A small image classifier, trained from scratch.
Model: arch wide_resnet, widths [160, 272, 480].
Training: muon at rate 0.0027, held-out accuracy 95%.
Data: trained on retinal OCT scans (Kermany 2017), 49215 training examples, 35.6 epochs.
Rows from block 4 of a small image classifier, named by matrix and row number. Rows with one number belong to one channel. Each number is 128 + 32 x the weight over its row's rms, rounded and kept within 0 to 255. All counts start at 0. Numbers have three digits each.
After each channel's rows are labels from the 100 images, of 14976, where the channel reaches its highest value: "responds to" is what is common among them. Only what is clearly more common there than usual is listed. The data: retinal OCT scans (Kermany 2017). In brackets: how many of the 100.
# convs0: first 3x3 conv (model.blocks.4.convs.0.weight, 272x272x3x3, each kernel summed), inputs 204-271
# convs1: second 3x3 conv (model.blocks.4.convs.1.weight, 272x272x3x3, transposed, each kernel summed), outputs 204-271

convs0.178:118135155112141134130121134198106116161149142150152179162088158130167137103111103161121180187140187129108158117145114142107134136113092139127061161145154140067186111148151175080095088110151103118088127113
convs1.178:109132183169108104146109095157077113085172117123141078102111160177145135124150120101119197106096093144095090134124100078105173048104115051098102152144146128116106132093112119098086116134083151137170143097
responds to: finding: normal (91)

convs0.5:165092133169068136135084121153125145072105125060161103079178113143095145105121114160082111083117145146086145075189178113103179125076120090118086099157131096145079141156164072182117107148142159174219157136
convs1.5:111143107147119131141125156099115173149168133174060140101155127129079135052062105118128170054125143124113197140114131174129097122155082130123121094146121108141146087082108087069089143090124101116111078122
responds to: finding: diabetic macular edema (86)

convs0.224:148101125076105126081067108164141148078183153133057143114100100154103110099132151102129118093074099061129160109171118090142119099123153170113099083158141076130114106105141088133109091125123161176101109131
convs1.224:087153077134136150116112157132161133160128180173151126099114130171067062069128136182200104105116144167119118103128132133160086129137097114117132119109156167127114159162118139174099143166125156133136172159
responds to: finding: drusen (41)

convs0.137:156127088143159148137108089109140117081154170077098093118144078145129117173080128116157161234145104143116103171092103126153153170078074122153110073098120116142093087068105100101086053076162076083115121079
convs1.137:135134140131131091131091163170128169184096137119136067185079145119123155143172076147077157198087124146186033137072134147129092117097133105165103177114088114169128166108135142187116113119125149124137106085
responds to: finding: choroidal neovascularization (96)

convs0.158:136112092104103133124142058138134088167162174119135078137112119117123138115111116122194110135184124105138147165123158073150101173100119052125109104056142125154129121126101131129106082077169123143144124131
convs1.158:130134120140113164150095141092101149099200113131143118108093160114124202092127172114131136157109147116115114127144074126121140159162108133154111119111091131118113081144123142078043157122123125139111114088
responds to: finding: choroidal neovascularization (96)

convs0.243:131153146139131126108128103145124131129163101141155093129083108083218141130110087181162113099142105113132129097123127081093133106149130129109151161098125133135109130114141148117110101125151157188144188116
convs1.243:129105123090120094153124097140183132188084111091122153086154102087150089141087120065119137104079125150193081113138122141101087116155142104076139167072137143151138149209116129134132097131117164134081104119
responds to: finding: normal (83)

convs0.220:075204166134151083139115129135108236133088117089161058148140096125141143096070098078157125108109147112083152126136143076110167108166039130138093156130141094109127134105101105163113103149115123131107095143
convs1.220:087142122097064105100116146119141178127117121060069078103145094147129140074177095138109161120095101103194061160172121120144061128104084129152132073144113137092143169124155161142062163106144103134164165163
responds to: finding: diabetic macular edema (57)

convs0.83:080156158051117130140151161092137156157114108109116144110145163094105111129111137167065129154122123140096146181127149112151088103142165090166103133165144128110149144138149185116153108171099143154105114149
convs1.83:120106073185092084091122190109134115102053131165178156129089108140109116074121153126137116062096131144088095166123123158108019149081078126165133138175145107094130148127113120094165105090118150101190178124
responds to: finding: drusen (56)

convs0.236:135085122099153139128109109072092068057091137150125141092107164138103084096115097142089146114125107124135157097143085116128125122147143135116060186133113142157124072137072111121136169056136139104166149138
convs1.236:169127127120095151123123150163108117165133141142153157131162113120132090161130104096153123147133095147170114122092117112161108204161154110113119169074114073117103018137141192099196071104136179119131075154
responds to: finding: drusen (36); finding: diabetic macular edema (28)

convs0.253:134072123139061121179112120115118095111146094089085107122135101150110164117155137106090169026124149204134111093118187043176066093136160135121132137122133081084142147130123156045125148109108143145147105183
convs1.253:125136023114132144207129103104117130160143112153095077107085090121115176113102095138126128134120093153166127122176064114120126129076046118166161127086159094122118136143094141190135128117104066180121106115
responds to: finding: choroidal neovascularization (81)

convs0.11:120149141120177089129156076100085183112162105154116156104105102114087105099163129130108158082108118108093113128155116133132137061155093120123071115073126155119193100106124130115135175105125118125108081152
convs1.11:150112108165146105140127151130110157153087099114114108095087164104229168126124143083071124144090100169150131160088086168093205141088072146145146113129074117079146129137137077103092131139131122145116147129
responds to: finding: normal (100)

convs0.129:105117090127066145050144090108127105171098085096142114161173135119081156095126112189086141133122101154100129161122160099142073103087138081159150151135083115068173078172133105134142137133136066124101161161
convs1.129:130141083074115089146178174120134094159076161114093126162086101140231075098127152112102115090103152193083110159117113099074093146129129049141075111166126084108156113146126135043143136145096181134166106067
responds to: finding: drusen (41); finding: diabetic macular edema (32)

convs0.187:081078099092160113071091114107120130150194094131105125095115083173068067137088140105117121151158141168103128128136145103162095033148056121091137126138136144066150057167120122139112128118088114103100169103
convs1.187:155171154147088106132132112065206152149066105097132090100121087142128105123152101123130131092129152161120082144138115132098150129127126148080112149103147112149172162145066122182151160102125112096163081147
responds to: finding: drusen (47)

convs0.258:166095165130103158171058128110111133143138111141110128185142194136184163127118154170096119109144131154139130114088118153126101191095139124182146131123087087105182085136143133133138153130101078137115113146
convs1.258:143155160098080152181133144133154141089107145091096143108102111125091142122117124121141139160087109120123112142116174136141113131075138103175135140111164135093129206118157120065175119155114107130131107063
responds to: finding: choroidal neovascularization (60)

convs0.144:152071083100135085057100165100163184093076081100185130098168143134200136122110168165162156166171142097146143162091108062170164177125105132123130151110156133168173094088123115066096192109153078134157133120
convs1.144:130206094125080076136123082130102134084116124179102116133092056095069156102144128102112122165084109123151137093135144201183182103122154181117120102117114167168089076131101148172118118104119147148157102143
responds to: finding: choroidal neovascularization (85)

convs0.228:082087111191125090104125183079149164142113134158113135049148157099108152170111173168127086110155068135102164160117126162168086078090134182128102179149115098115125146140163138129089110098099134129092092143
convs1.228:158141138101126095095142109182106080112138120249142170165163161133087137105123118143122118158161120135171136143093037129116135123083166158172127110103113105115143132168125132107132148118140136123113141086
responds to: finding: choroidal neovascularization (64)