Weights of a small image classifier: muon at rate 0.0027.
Rows from block 2 of a small image classifier, named by matrix and row number. Rows with one number belong to one channel. Each number is 128 + 24 x the weight over its row's rms, rounded and kept within 0 to 255. All counts start at 0. Numbers have three digits each.
After each channel's rows are labels from the 100 images, of 14976, where the channel reaches its highest value: "top examples" is what is common among them; "colour at peak" is the nearest of a few named colours to the mean colour under the peak. Only what is clearly more common there than usual is listed. The data: retinal OCT scans (Kermany 2017).
# convs0: first 3x3 conv, stride 2 (model.blocks.2.convs.0.weight, 272x160x3x3, each kernel summed), inputs 80-159
# convs1: second 3x3 conv (model.blocks.2.convs.1.weight, 272x272x3x3, transposed, each kernel summed), outputs 91-181

convs0.171:126187119192108126150168145087176145137165096147129119117138146180116149166112124126141088098130123103110155089172117150129174130098110081145129130083144141088080136109108136107150133115109114143148123108130114148158117109109115103127109119
convs1.171:132113106113155117101110107092155140138105087107146144132104095137159130139135121102139083160115159136130135123190071103128138131131170098142130133124118120088141179147131121100163120124130122150112140138099121126102113120121128133089122141114120126092104133121095135125146
top examples: finding: drusen
colour at peak: grey

convs0.29:085120123116104096129100196104155122110138100125185132174121097155093128135109124147168129118123073127089112104133121129165125150165122169139158100169067109099111144139112151122173147140175133134161148109159122111102135124149123103144144134
convs1.29:135093165109120148152098168089146139107116125104136129111140109103150169117142105141150094127106142126166086140121163097157113111129128096129129101120147137148100162138098149099106138103142144116116143144145141140143118126133156108116115105149126142110148088110133128153123
top examples: finding: drusen
colour at peak: grey

convs0.82:124148135153092125151122136123165150122142166166114145173144100145133128082125127101117136138147177103146110124111130105097092127110128136105140118125165170121115119128117155098120158151079160148124115171139133173125150163153143130119154159
convs1.82:063130148164130144162137158164128065121096113127133144170130151074138103100123136135136156112132112159134104076122114177120144147125144099120169133073092112146112100085130149085152103162142119109105129118139143064164131108124129144117118136134124129172142120126130100115105
top examples: finding: diabetic macular edema
colour at peak: grey

convs0.8:104157140104138144151133148127142135138136173115104105168133122132101146125150155159129132139130147114112118094133141111122126165110123116102151143112136106117106114115139066175147105162161140142133132117142173139140144112131123130121194147
convs1.8:139097149126132138128174120101119120128096125149138088115129169123123054115146092131142127139111094104145091114088118140099127129150062162092176146106130146142147105084143108144113119114101118149117080124133132128150096147155161139159140111118138130157103108116149158109107
top examples: finding: diabetic macular edema
colour at peak: grey

convs0.260:098116118164110074148134147130112133068087116121159169145105150127101109120139133133126107101124115146073103173130130111149087147132166114137121158127148111117104135145158118111113136127102122123173094150139112137120119123117138136142119113
convs1.260:101142134093137149101096151109142160104151101105126120127123099141128096118104128100140125106147135124110140101126153119133156100173104128125079119118105104134135088177129140108169152107148123119045145138156149169107104082091091121101149132143139137101121063139131078151142
top examples: finding: choroidal neovascularization
colour at peak: grey

convs0.258:113168140177115151107139092158107110144138149110147122102145105102111124148151084145102110147087120146119121088147129134135141125116135102163143100092153149104189177110175131155130123099110108141120153134110131133125118148095129102116099150
convs1.258:092158138143062129108118118152142131144151097117128118169147123128160106145121149099098097088129145096109147137172160127110127153127102158114184134120154115110107152179180124109158128112115108150127143157131156140162098157086123137140108084089112163123097108123110134152108
top examples: finding: drusen
colour at peak: grey

convs0.246:115081097123138137140094161111156163162120117128112132157117097111116092161177188160120112089119115115140125104149115141134127108091110146171164119104163142133081145101143126131115100147148157159130129092195110141143140153115080118109161121
convs1.246:097109147127132141165103135123126148114094063142119158153133138100099148156113122127153105071121153160169123115116136127133083127147113139121115126138135145118149126125134114138112111119106127131102085139138127117116125125199132132146121138132150100170094127133086123143122
top examples: finding: diabetic macular edema; finding: drusen
colour at peak: grey

convs0.230:126157166163125203122089101080103089122147116099109130135166138145131144140116129134127121122122126130110102121130111133122114138109159176172097127139124112107118110128106105126119106180134127133102150138097098123113147104121127144131124090
convs1.230:142159081137110164113143117119137129108124128101091118144098110132137131115145163125125118127090143104098142112131170101146113143127122134104164151118100139131146102079123127130155110104173139131099151141124125170138135122107090127138105103153139086162089135143126153151123
top examples: finding: drusen
colour at peak: grey

convs0.268:147136123106131138107164138166126141135110144143160111128101121152115109140125115107123137117122163127103115146132160160159138125106137102137072151139132144161142110130167157136117144104128070154118093147173138122154149134131129159111115098
convs1.268:138152108112115118118118103138182110119093118105092117141100071087105136081107115107149122139107113116131116090156074107136138101135155125154136116106117098152140156095150096101153097101139142098105103102084087123139104138110169119107092154121094105131110131143096083120101
top examples: finding: diabetic macular edema
colour at peak: grey

convs0.237:130179127130132149146104118127162098161143101129128145134156117121135122095140160177098093145107134095115124137112128138122122140138124124131074165112159118155129125139154113102108144123189144134138094153106128075168103143151135145135107107
convs1.237:125117102080116153078125110121112103160161125131114125115084128132118092078103157138138131099099184104075105107151140130129139090147131136192101085139134156116121081102070149116122094159097117137091094110078115136118146118084141151140066088109149115124136120104170103117107
top examples: finding: choroidal neovascularization
colour at peak: grey

convs0.238:136130173122155119077169114145100155134101105133112103079142115136128127153143104163110195071155160114097091129143114135134151154123088123133149144127158107098150102101144112136162088092113108141163117123110114088147121145127150192134110116
convs1.238:169141149111092100107128115163147152132169105118148107133097093127104138084144102113109128165111129119152110112099118154140106114115033148106121119148129150114138115113096085134136145186106146140121123105089120123154103110129162106128117125131196162109135106136159108148139
top examples: finding: choroidal neovascularization
colour at peak: grey

convs0.54:138095131121123136122153090086142116097176141115152112139136130149119172141121120138169116123103123077137183109127149100129154089105108101112102135114146079143143130105120157071161107137089120109126119153142119127102132122158102114134123143
convs1.54:138128135130114143162101132121160129120081155137105143134101119148133101152170126093157145130081119106145107123153079135101142136157114083096196131136142105132133131141149141112143106132104134123132118102094133096089117088098171123170115163120141144130116111157086139115141
top examples: finding: diabetic macular edema; finding: drusen
colour at peak: grey