config = dict(
    model='image classifier',
    dataset='retinal OCT scans (Kermany 2017)',
    train_examples=49215,
    image_size=48,
    crop_scale_min=1,
    horizontal_flip=False,
    translate=0.12,
    rotation_deg=10,
    color_jitter=0.2,
    targets=['finding'],
    num_classes=4,
    arch='wide_resnet',
    norm='batchnorm',
    activation='mish',
    depths=[2, 3, 3],
    kernel_size=3,
    stem='deep',
    avg_pool_shortcut=False,
    widths=[160, 272, 480],
    loss='cross_entropy',
    init='lecun_normal',
    residual_init='zero_last',
    optimizer='muon',
    muon_scale='match_rms_adamw',
    lr=0.0027,
    momentum=0.98,
    nesterov=True,
    orthogonalizer='newton_schulz_5',
    adamw_lr_other_params=0.00094,
    grad_clip=0.5,
    steps=13700,
    batch_size=128,
    epochs=35.6,
    lr_schedule='cosine',
    final_lr_fraction=0,
    warmup_steps=270,
    weight_decay=0.3,
    adamw_weight_decay_other_params=0.01,
)
Rows from block 2 of a small image classifier, named by matrix and row number. Rows with one number belong to one channel. Each number is 200 + 20 x the weight over its row's rms, rounded and kept within 0 to 999. All counts start at 0.
After each channel's rows are labels from the 100 images, of 14976, where the channel reaches its highest value: "top examples" is what is common among them. Only what is clearly more common there than usual is listed. The data: retinal OCT scans (Kermany 2017). In brackets: how many of the 100.
# convs0: first 3x3 conv, stride 2 (model.blocks.2.convs.0.weight, 272x160x3x3, each kernel summed), inputs 80-159
# convs1: second 3x3 conv (model.blocks.2.convs.1.weight, 272x272x3x3, transposed, each kernel summed), outputs 91-181

convs0.234,215,203,214,172,189,199,212,167,218,202,177,203,215,242,186,193,228,204,191,199,170,210,215,225,249,225,181,184,196,204,193,228,197,211,179,191,182,188,187,217,225,209,191,182,206,216,204,164,248,202,218,215,229,191,161,201,229,232,205,170,188,212,206,169,220,215,217,184,211,192,221,185,188,226,167,221,182,208,216,189
convs1.234,199,158,204,192,183,182,205,189,197,239,196,195,192,186,212,185,149,180,231,188,195,209,217,217,181,218,203,170,192,186,233,200,199,191,207,175,154,186,191,203,206,202,177,227,203,185,240,210,204,192,193,173,193,193,198,183,226,197,206,182,204,188,212,193,188,172,201,191,217,195,213,189,192,239,201,187,186,172,198,195,213,194,202,193,198,181,209,175,220,192,194
top examples: finding: drusen (77)

convs0.127,170,196,199,191,233,214,202,213,190,186,193,226,220,207,249,205,210,186,207,196,215,203,178,217,203,217,211,214,216,168,205,209,181,200,220,211,210,183,229,201,184,202,220,160,185,187,209,204,183,212,232,208,178,226,220,191,147,196,174,211,202,197,189,188,195,211,197,190,162,227,175,184,201,198,185,225,218,192,199,221
convs1.127,170,201,218,210,165,228,206,210,207,186,187,233,175,206,219,223,192,189,228,201,183,211,206,195,182,200,202,231,204,193,195,213,176,236,219,203,211,206,207,197,168,191,228,184,205,212,174,194,210,205,222,161,179,215,164,203,174,175,228,212,209,203,209,194,186,251,198,228,206,194,176,207,216,201,190,191,185,224,172,207,182,194,200,162,228,187,189,238,232,213,200
top examples: finding: choroidal neovascularization (74)

convs0.72,207,194,188,205,220,186,190,224,206,212,182,221,227,185,192,215,190,203,225,196,175,192,181,183,187,209,218,221,196,203,198,191,150,158,177,214,193,207,230,168,201,198,187,196,198,225,228,217,232,184,233,186,187,234,207,193,196,186,189,215,211,217,230,176,195,219,185,195,173,230,183,223,175,205,204,186,201,176,228,235
convs1.72,193,212,221,207,160,186,210,167,206,168,212,190,228,205,195,222,211,144,198,205,227,220,193,204,183,221,180,174,212,218,167,221,202,174,166,186,198,223,202,233,160,232,199,160,149,242,185,207,224,171,180,235,198,202,192,174,175,236,215,195,195,199,208,204,188,198,176,200,192,179,210,195,212,196,196,197,218,210,186,196,185,191,205,203,217,189,231,256,233,160,206
top examples: finding: diabetic macular edema (65)

convs0.53,200,203,172,237,177,214,225,221,192,238,193,190,160,220,220,188,202,212,173,191,197,236,179,239,208,230,207,206,184,215,179,193,156,219,190,188,166,207,218,206,177,259,221,219,221,185,206,173,176,184,218,214,226,231,188,189,206,169,195,208,198,179,186,212,215,218,187,187,228,181,195,187,188,171,203,224,211,194,188,188
convs1.53,224,211,220,209,184,172,165,156,184,205,214,203,192,229,216,177,184,200,217,160,216,177,181,169,187,193,216,206,173,200,205,208,150,178,171,218,192,202,177,191,196,215,188,171,202,188,181,194,214,198,217,245,193,215,192,219,194,226,221,193,228,161,184,225,183,216,152,242,188,189,200,150,178,211,189,186,189,183,175,189,215,215,205,141,181,180,208,214,181,172,192
top examples: finding: drusen (73)

convs0.107,199,192,204,218,178,191,208,206,200,254,175,198,191,180,222,178,217,165,202,181,201,191,216,193,176,210,186,220,189,188,179,198,200,213,215,182,162,222,205,180,241,197,190,213,202,189,207,216,192,260,207,216,197,162,192,200,253,186,174,202,187,249,161,208,197,203,183,183,215,210,200,220,180,204,247,175,218,193,205,240
convs1.107,177,184,238,214,168,226,192,203,182,214,198,171,143,178,220,204,191,200,219,189,203,216,204,194,181,209,199,180,206,206,207,208,159,181,197,220,186,182,210,218,184,181,174,209,174,200,168,205,200,214,202,191,230,210,208,195,200,212,206,214,206,183,192,214,197,202,215,209,218,198,172,209,220,217,203,219,236,230,177,194,190,194,181,205,189,188,161,196,204,219,189
top examples: finding: diabetic macular edema (31)

convs0.21,206,185,239,187,196,187,194,191,192,199,194,194,193,220,188,226,208,163,213,194,151,189,163,193,180,207,216,172,175,200,199,200,175,224,187,191,144,194,173,157,170,202,194,201,215,214,191,211,234,216,218,199,210,183,194,198,181,192,217,222,192,209,207,172,205,207,194,193,187,173,220,215,195,216,175,163,207,206,195,206
convs1.21,202,188,245,185,230,217,198,218,210,184,214,185,186,171,185,175,218,222,231,207,197,200,205,207,179,209,233,200,226,208,204,199,168,232,214,188,209,196,206,176,203,200,243,204,188,159,194,229,197,196,162,184,227,199,179,190,202,222,207,169,188,176,196,194,192,191,195,211,213,194,208,230,180,170,197,186,179,195,199,204,192,186,205,207,236,185,203,197,212,225,175
top examples: finding: diabetic macular edema (74)

convs0.89,168,178,155,207,226,226,204,170,213,212,199,210,211,217,180,167,174,184,209,224,175,177,207,168,201,248,215,206,167,199,197,213,154,195,214,182,220,184,236,178,172,204,231,167,208,210,180,214,210,185,212,250,184,175,170,206,229,189,194,201,185,191,192,187,200,201,213,221,187,190,220,197,211,226,185,202,194,201,196,198
convs1.89,175,201,181,225,212,191,199,179,230,210,199,208,190,217,215,208,209,229,202,218,210,185,174,202,184,193,174,203,200,220,196,242,215,222,206,215,169,210,223,205,203,186,196,228,203,197,241,183,165,158,216,205,146,199,174,180,182,200,193,178,201,186,185,205,180,167,220,181,208,172,233,222,200,190,223,217,200,224,189,200,214,174,186,191,166,213,143,215,202,204,225
top examples: finding: diabetic macular edema (43)

convs0.236,211,180,188,181,191,210,198,215,224,170,202,172,220,171,193,203,212,203,213,203,178,188,228,178,180,213,191,206,202,214,196,204,213,224,238,191,217,212,194,214,196,204,190,204,214,192,210,224,204,200,189,206,178,221,184,239,184,178,181,184,210,197,181,202,202,207,194,214,190,176,192,198,212,214,173,208,160,213,201,167
convs1.236,186,193,181,172,194,212,202,188,214,185,200,187,188,186,196,188,194,193,188,179,191,151,187,187,195,179,230,189,178,181,161,150,184,211,152,208,203,208,213,215,180,198,173,193,206,225,197,228,169,212,192,211,193,211,203,194,156,185,191,206,194,211,213,207,212,166,226,146,194,185,176,154,226,229,193,163,174,197,216,168,229,178,190,195,196,187,221,149,223,181,212
top examples: finding: diabetic macular edema (38)

convs0.183,180,218,225,179,220,215,211,189,209,189,204,195,223,203,189,183,213,203,209,190,205,174,222,175,216,185,192,229,152,201,232,212,226,171,236,212,222,195,188,156,196,201,210,190,194,169,182,198,187,179,214,205,237,213,210,182,208,226,173,169,214,164,220,195,162,182,177,182,205,219,212,181,211,211,202,218,178,202,213,216
convs1.183,181,184,182,187,209,200,187,235,196,205,225,181,189,196,192,201,239,199,178,196,208,211,207,186,196,227,223,199,180,188,213,200,190,188,176,215,208,207,204,208,212,202,201,166,271,197,191,246,178,200,222,195,221,212,183,238,186,191,206,210,180,201,223,207,196,213,231,198,201,219,208,197,217,171,190,216,179,205,217,153,217,211,222,202,211,185,181,209,227,196,206
top examples: finding: diabetic macular edema (81)

convs0.27,164,138,203,209,175,220,225,227,188,228,211,187,175,199,224,188,179,192,180,170,201,209,210,193,191,196,216,217,192,195,180,168,197,185,208,166,201,225,205,209,171,177,196,225,206,185,251,199,180,204,248,214,195,180,211,210,228,214,201,183,196,184,258,191,209,179,206,189,200,192,239,192,200,187,202,201,212,178,224,206
convs1.27,193,231,215,216,178,191,196,172,202,180,201,209,205,205,170,220,170,230,204,207,215,197,169,220,174,176,219,194,217,203,188,154,209,182,185,194,215,209,210,228,181,168,180,168,212,197,174,212,187,203,187,214,169,200,173,227,179,197,219,186,226,178,191,201,171,235,211,259,202,191,199,203,197,154,199,174,201,191,198,187,171,217,185,188,186,196,193,158,170,185,194
top examples: finding: drusen (30)

convs0.157,213,237,217,204,205,179,212,171,224,227,165,209,213,245,206,243,171,202,156,206,216,230,224,208,189,215,199,193,189,227,173,191,174,200,193,252,174,165,193,167,202,236,178,221,174,164,182,227,179,212,203,199,204,216,203,205,185,236,209,193,219,169,211,181,224,194,216,184,192,200,215,189,204,176,207,197,186,194,174,130
convs1.157,202,199,192,216,194,215,195,208,182,193,199,190,192,216,220,170,203,205,175,199,195,214,205,235,208,170,193,200,208,187,199,204,218,220,188,176,224,200,189,183,196,203,192,178,250,200,193,196,199,228,191,187,196,162,191,179,239,191,188,169,203,188,191,200,185,165,203,244,218,231,205,209,188,201,196,211,192,195,217,189,213,194,231,193,184,154,223,195,210,158,175
top examples: finding: normal (82)

convs0.249,187,198,248,194,202,198,192,201,206,178,172,195,198,201,193,186,250,175,182,203,212,198,174,220,210,197,197,184,162,186,182,199,173,212,206,226,218,196,212,161,201,155,212,186,194,195,190,198,216,210,197,206,186,215,193,207,190,179,208,215,171,182,190,170,205,200,195,227,224,233,205,215,193,199,227,220,210,219,183,219
convs1.249,198,194,195,203,196,206,199,166,200,187,242,177,200,216,219,193,214,265,204,215,158,204,189,190,192,169,165,183,210,164,187,183,170,178,225,194,205,212,179,168,199,179,186,209,203,186,182,190,162,188,215,218,203,216,237,220,206,195,233,186,193,189,189,224,202,181,166,221,207,197,197,209,212,171,206,208,201,208,176,174,180,178,204,167,211,205,218,206,199,195,221
top examples: finding: normal (79)

convs0.4,223,205,221,223,170,223,183,247,201,214,182,248,227,171,210,202,185,208,201,185,184,182,262,183,185,191,188,227,212,177,226,213,240,210,198,201,197,183,215,207,225,179,204,193,193,210,200,177,221,186,223,193,177,212,168,184,175,182,215,195,195,179,202,187,201,210,203,205,200,192,201,197,210,162,235,174,213,214,200,189
convs1.4,201,209,213,196,173,147,183,227,205,214,199,176,196,215,190,215,180,177,182,145,175,178,199,193,168,189,222,194,153,162,231,193,192,154,180,203,186,170,212,204,167,214,225,176,169,227,236,195,188,197,173,195,215,187,198,204,234,179,194,175,179,183,163,189,201,234,201,179,189,223,188,190,199,181,229,234,202,178,180,190,207,173,187,177,174,189,199,197,177,186,217
top examples: finding: diabetic macular edema (88)

convs0.142,211,234,170,211,152,181,189,182,232,227,177,228,188,182,211,215,184,222,176,179,190,248,226,212,217,189,204,207,184,230,238,193,215,211,207,188,218,195,179,176,186,219,190,213,208,193,206,205,193,195,191,207,172,218,186,182,204,196,228,206,194,191,245,201,201,239,252,176,199,204,186,201,175,190,196,189,224,207,197,195
convs1.142,207,185,202,199,196,188,186,216,211,212,185,163,174,232,175,212,200,183,181,189,210,179,190,216,196,194,182,219,220,178,198,181,207,174,192,193,208,210,177,221,188,185,206,202,191,238,193,226,178,219,193,177,221,208,187,201,192,195,186,191,199,195,201,179,231,170,218,172,206,168,216,156,221,212,160,221,219,203,190,197,196,192,225,208,194,182,203,178,217,214,220
top examples: finding: normal (97)

convs0.46,247,193,188,200,191,198,187,197,207,203,184,204,209,216,208,211,166,195,222,199,206,209,184,188,190,197,195,199,242,231,214,218,191,184,189,192,206,197,212,198,222,213,192,202,210,166,193,205,195,191,217,202,207,208,186,265,234,170,184,213,229,215,230,184,205,167,208,177,201,209,236,201,210,199,200,178,208,205,194,162
convs1.46,193,186,185,205,171,218,182,160,187,198,225,183,192,244,207,191,191,231,192,194,180,200,163,225,161,203,198,190,220,204,201,186,208,219,186,192,210,202,161,164,184,197,175,225,204,174,180,211,163,219,233,211,220,198,199,180,192,175,198,198,201,196,185,201,209,186,192,227,161,194,195,201,196,227,149,212,193,190,206,198,168,168,210,181,212,161,183,184,215,166,170
top examples: finding: normal (92)

convs0.149,174,194,210,237,189,196,231,208,204,201,198,198,225,203,212,185,232,159,221,244,210,210,182,193,206,182,203,194,211,205,196,188,223,202,200,234,191,195,214,202,219,176,196,180,224,186,186,186,172,203,224,215,204,214,192,209,245,174,158,214,197,249,160,189,161,206,241,199,185,209,187,209,181,181,231,201,206,222,194,196
convs1.149,192,195,186,221,220,233,151,206,205,218,206,208,174,194,203,193,183,175,168,206,160,196,200,174,215,220,174,204,202,193,219,187,197,201,189,198,181,202,189,211,203,174,193,194,222,173,196,214,195,198,207,186,175,202,179,201,227,194,187,172,200,207,197,185,219,207,215,210,222,205,241,214,197,189,182,208,189,198,212,201,216,169,203,162,183,187,207,179,205,199,183
top examples: finding: choroidal neovascularization (59)

convs0.52,224,195,194,203,200,196,200,207,218,192,219,180,180,217,204,194,187,193,198,208,151,193,213,219,187,203,234,173,217,181,156,221,186,168,230,146,199,239,174,213,186,181,190,183,199,218,190,184,196,177,201,193,166,203,161,226,161,199,204,201,224,221,165,175,212,200,190,207,215,178,192,173,205,199,195,167,190,184,221,213
convs1.52,202,192,212,174,192,194,205,224,192,179,228,183,217,202,189,178,245,200,203,214,207,207,188,194,194,204,223,218,212,208,180,207,213,239,193,219,247,184,194,193,195,223,162,169,247,188,181,227,217,193,216,217,216,219,179,185,179,200,208,196,186,201,198,219,182,240,195,211,214,179,203,196,213,191,192,195,231,239,225,181,182,218,206,219,174,196,228,161,244,201,195
top examples: finding: diabetic macular edema (87)

convs0.43,205,224,211,201,214,163,193,200,189,192,184,191,207,194,189,201,232,199,205,174,192,171,197,215,197,162,203,190,190,191,199,194,252,217,158,179,210,190,172,193,200,232,192,188,203,211,207,187,194,191,186,210,211,182,189,175,183,200,202,180,161,221,224,177,200,197,205,190,197,224,193,206,170,251,171,208,180,208,173,189
convs1.43,203,187,179,195,173,213,180,194,205,181,212,157,230,234,220,181,195,197,202,201,203,181,192,172,182,200,176,194,203,191,188,198,192,169,200,174,198,167,214,200,201,187,177,243,183,179,246,187,182,174,179,191,178,194,192,181,162,218,221,203,202,218,209,177,199,192,138,201,179,192,202,202,220,222,168,226,224,199,164,196,181,200,176,209,201,187,149,225,188,183,201
top examples: finding: normal (86)

convs0.222,203,206,213,212,173,198,201,180,174,204,178,224,215,186,206,221,192,182,200,207,217,227,198,222,194,175,177,202,210,180,149,200,222,196,177,228,159,184,199,191,196,242,196,217,185,186,203,202,205,211,209,190,199,177,192,206,215,176,199,178,226,211,161,181,172,175,185,213,161,204,181,228,233,219,173,197,191,188,204,189
convs1.222,217,209,216,216,213,166,207,156,183,216,202,210,245,171,214,182,194,181,193,219,216,183,208,237,190,174,173,214,194,187,208,233,222,159,175,240,211,168,166,166,205,197,194,189,203,224,189,205,215,214,200,192,204,212,202,215,181,212,212,212,196,197,185,181,213,229,186,174,180,183,177,203,174,186,204,214,188,144,216,212,190,228,188,172,208,212,195,209,201,234,191
top examples: finding: normal (92)

convs0.32,230,187,170,200,200,217,199,193,202,202,174,178,207,206,200,217,202,175,233,222,169,183,237,163,199,218,250,199,206,227,182,201,204,197,212,206,195,199,196,209,183,200,180,197,220,170,199,209,200,199,176,194,182,211,201,199,197,188,216,208,185,197,198,236,205,196,200,180,203,177,171,199,210,220,177,199,180,205,256,246
convs1.32,195,189,220,209,180,206,197,166,214,226,165,201,199,192,204,189,207,152,199,207,226,209,212,219,233,224,194,202,196,216,179,189,148,206,198,191,180,177,208,207,221,213,172,199,232,170,193,227,201,215,196,172,190,173,225,152,200,189,191,172,180,179,188,222,179,196,192,221,210,207,183,186,200,241,222,227,191,203,201,221,183,185,225,231,211,197,196,191,238,172,193
top examples: finding: choroidal neovascularization (62); finding: drusen (27)

convs0.125,208,217,207,238,189,220,190,188,192,195,208,208,176,199,248,198,201,228,161,173,206,180,213,211,134,190,213,212,224,196,191,228,231,202,245,208,216,193,176,196,202,185,211,219,188,227,207,207,169,194,190,175,184,216,200,202,182,217,210,238,184,191,175,144,207,200,186,192,184,211,183,207,193,192,218,201,233,156,212,228
convs1.125,216,193,221,214,201,202,209,213,187,229,230,216,188,194,193,206,226,199,222,180,233,214,221,183,209,210,173,193,163,214,215,218,162,177,234,233,219,174,217,137,195,206,225,193,200,203,221,203,207,209,190,214,194,193,205,165,173,202,200,214,185,203,201,172,179,225,238,194,192,225,171,229,184,170,204,202,176,165,201,171,194,192,220,196,214,233,180,254,199,183,208
top examples: finding: diabetic macular edema (65)

convs0.71,206,219,257,202,204,206,256,218,195,184,188,189,192,201,207,210,253,206,205,195,184,207,177,207,177,201,220,171,186,200,179,199,227,216,187,211,169,192,173,185,199,217,222,197,193,186,187,201,201,200,208,222,175,220,171,201,191,226,155,214,170,227,162,206,235,196,209,200,215,228,185,230,206,196,168,220,226,223,194,226
convs1.71,189,175,175,202,190,237,224,209,195,230,238,174,213,214,209,200,183,207,209,208,194,177,233,195,215,189,217,224,184,191,192,216,166,218,146,195,186,196,180,181,204,182,193,178,177,196,239,202,223,203,227,188,163,226,200,189,202,179,167,201,249,196,201,171,211,166,195,216,225,200,210,174,212,189,208,201,194,220,177,192,214,226,198,147,192,200,174,228,186,203,186
top examples: finding: drusen (57)

convs0.199,178,203,229,183,205,209,210,231,182,193,219,223,236,183,183,217,186,169,203,204,186,261,196,187,218,165,179,211,229,192,200,171,194,171,216,207,175,203,217,232,171,194,183,155,198,172,198,171,196,228,204,199,202,174,206,190,183,188,248,186,193,200,235,217,172,162,210,182,180,183,167,194,233,173,190,190,194,194,180,209
convs1.199,207,188,181,189,220,215,219,180,216,185,233,226,215,207,196,217,201,234,185,202,210,228,193,176,193,225,178,193,211,185,194,212,185,180,171,228,201,171,190,186,192,214,190,200,217,208,194,228,182,223,214,228,213,220,189,229,171,192,203,197,182,193,191,202,194,202,199,186,175,195,183,204,229,190,203,223,214,211,177,167,174,163,203,155,204,222,163,182,215,221,191
top examples: finding: normal (94)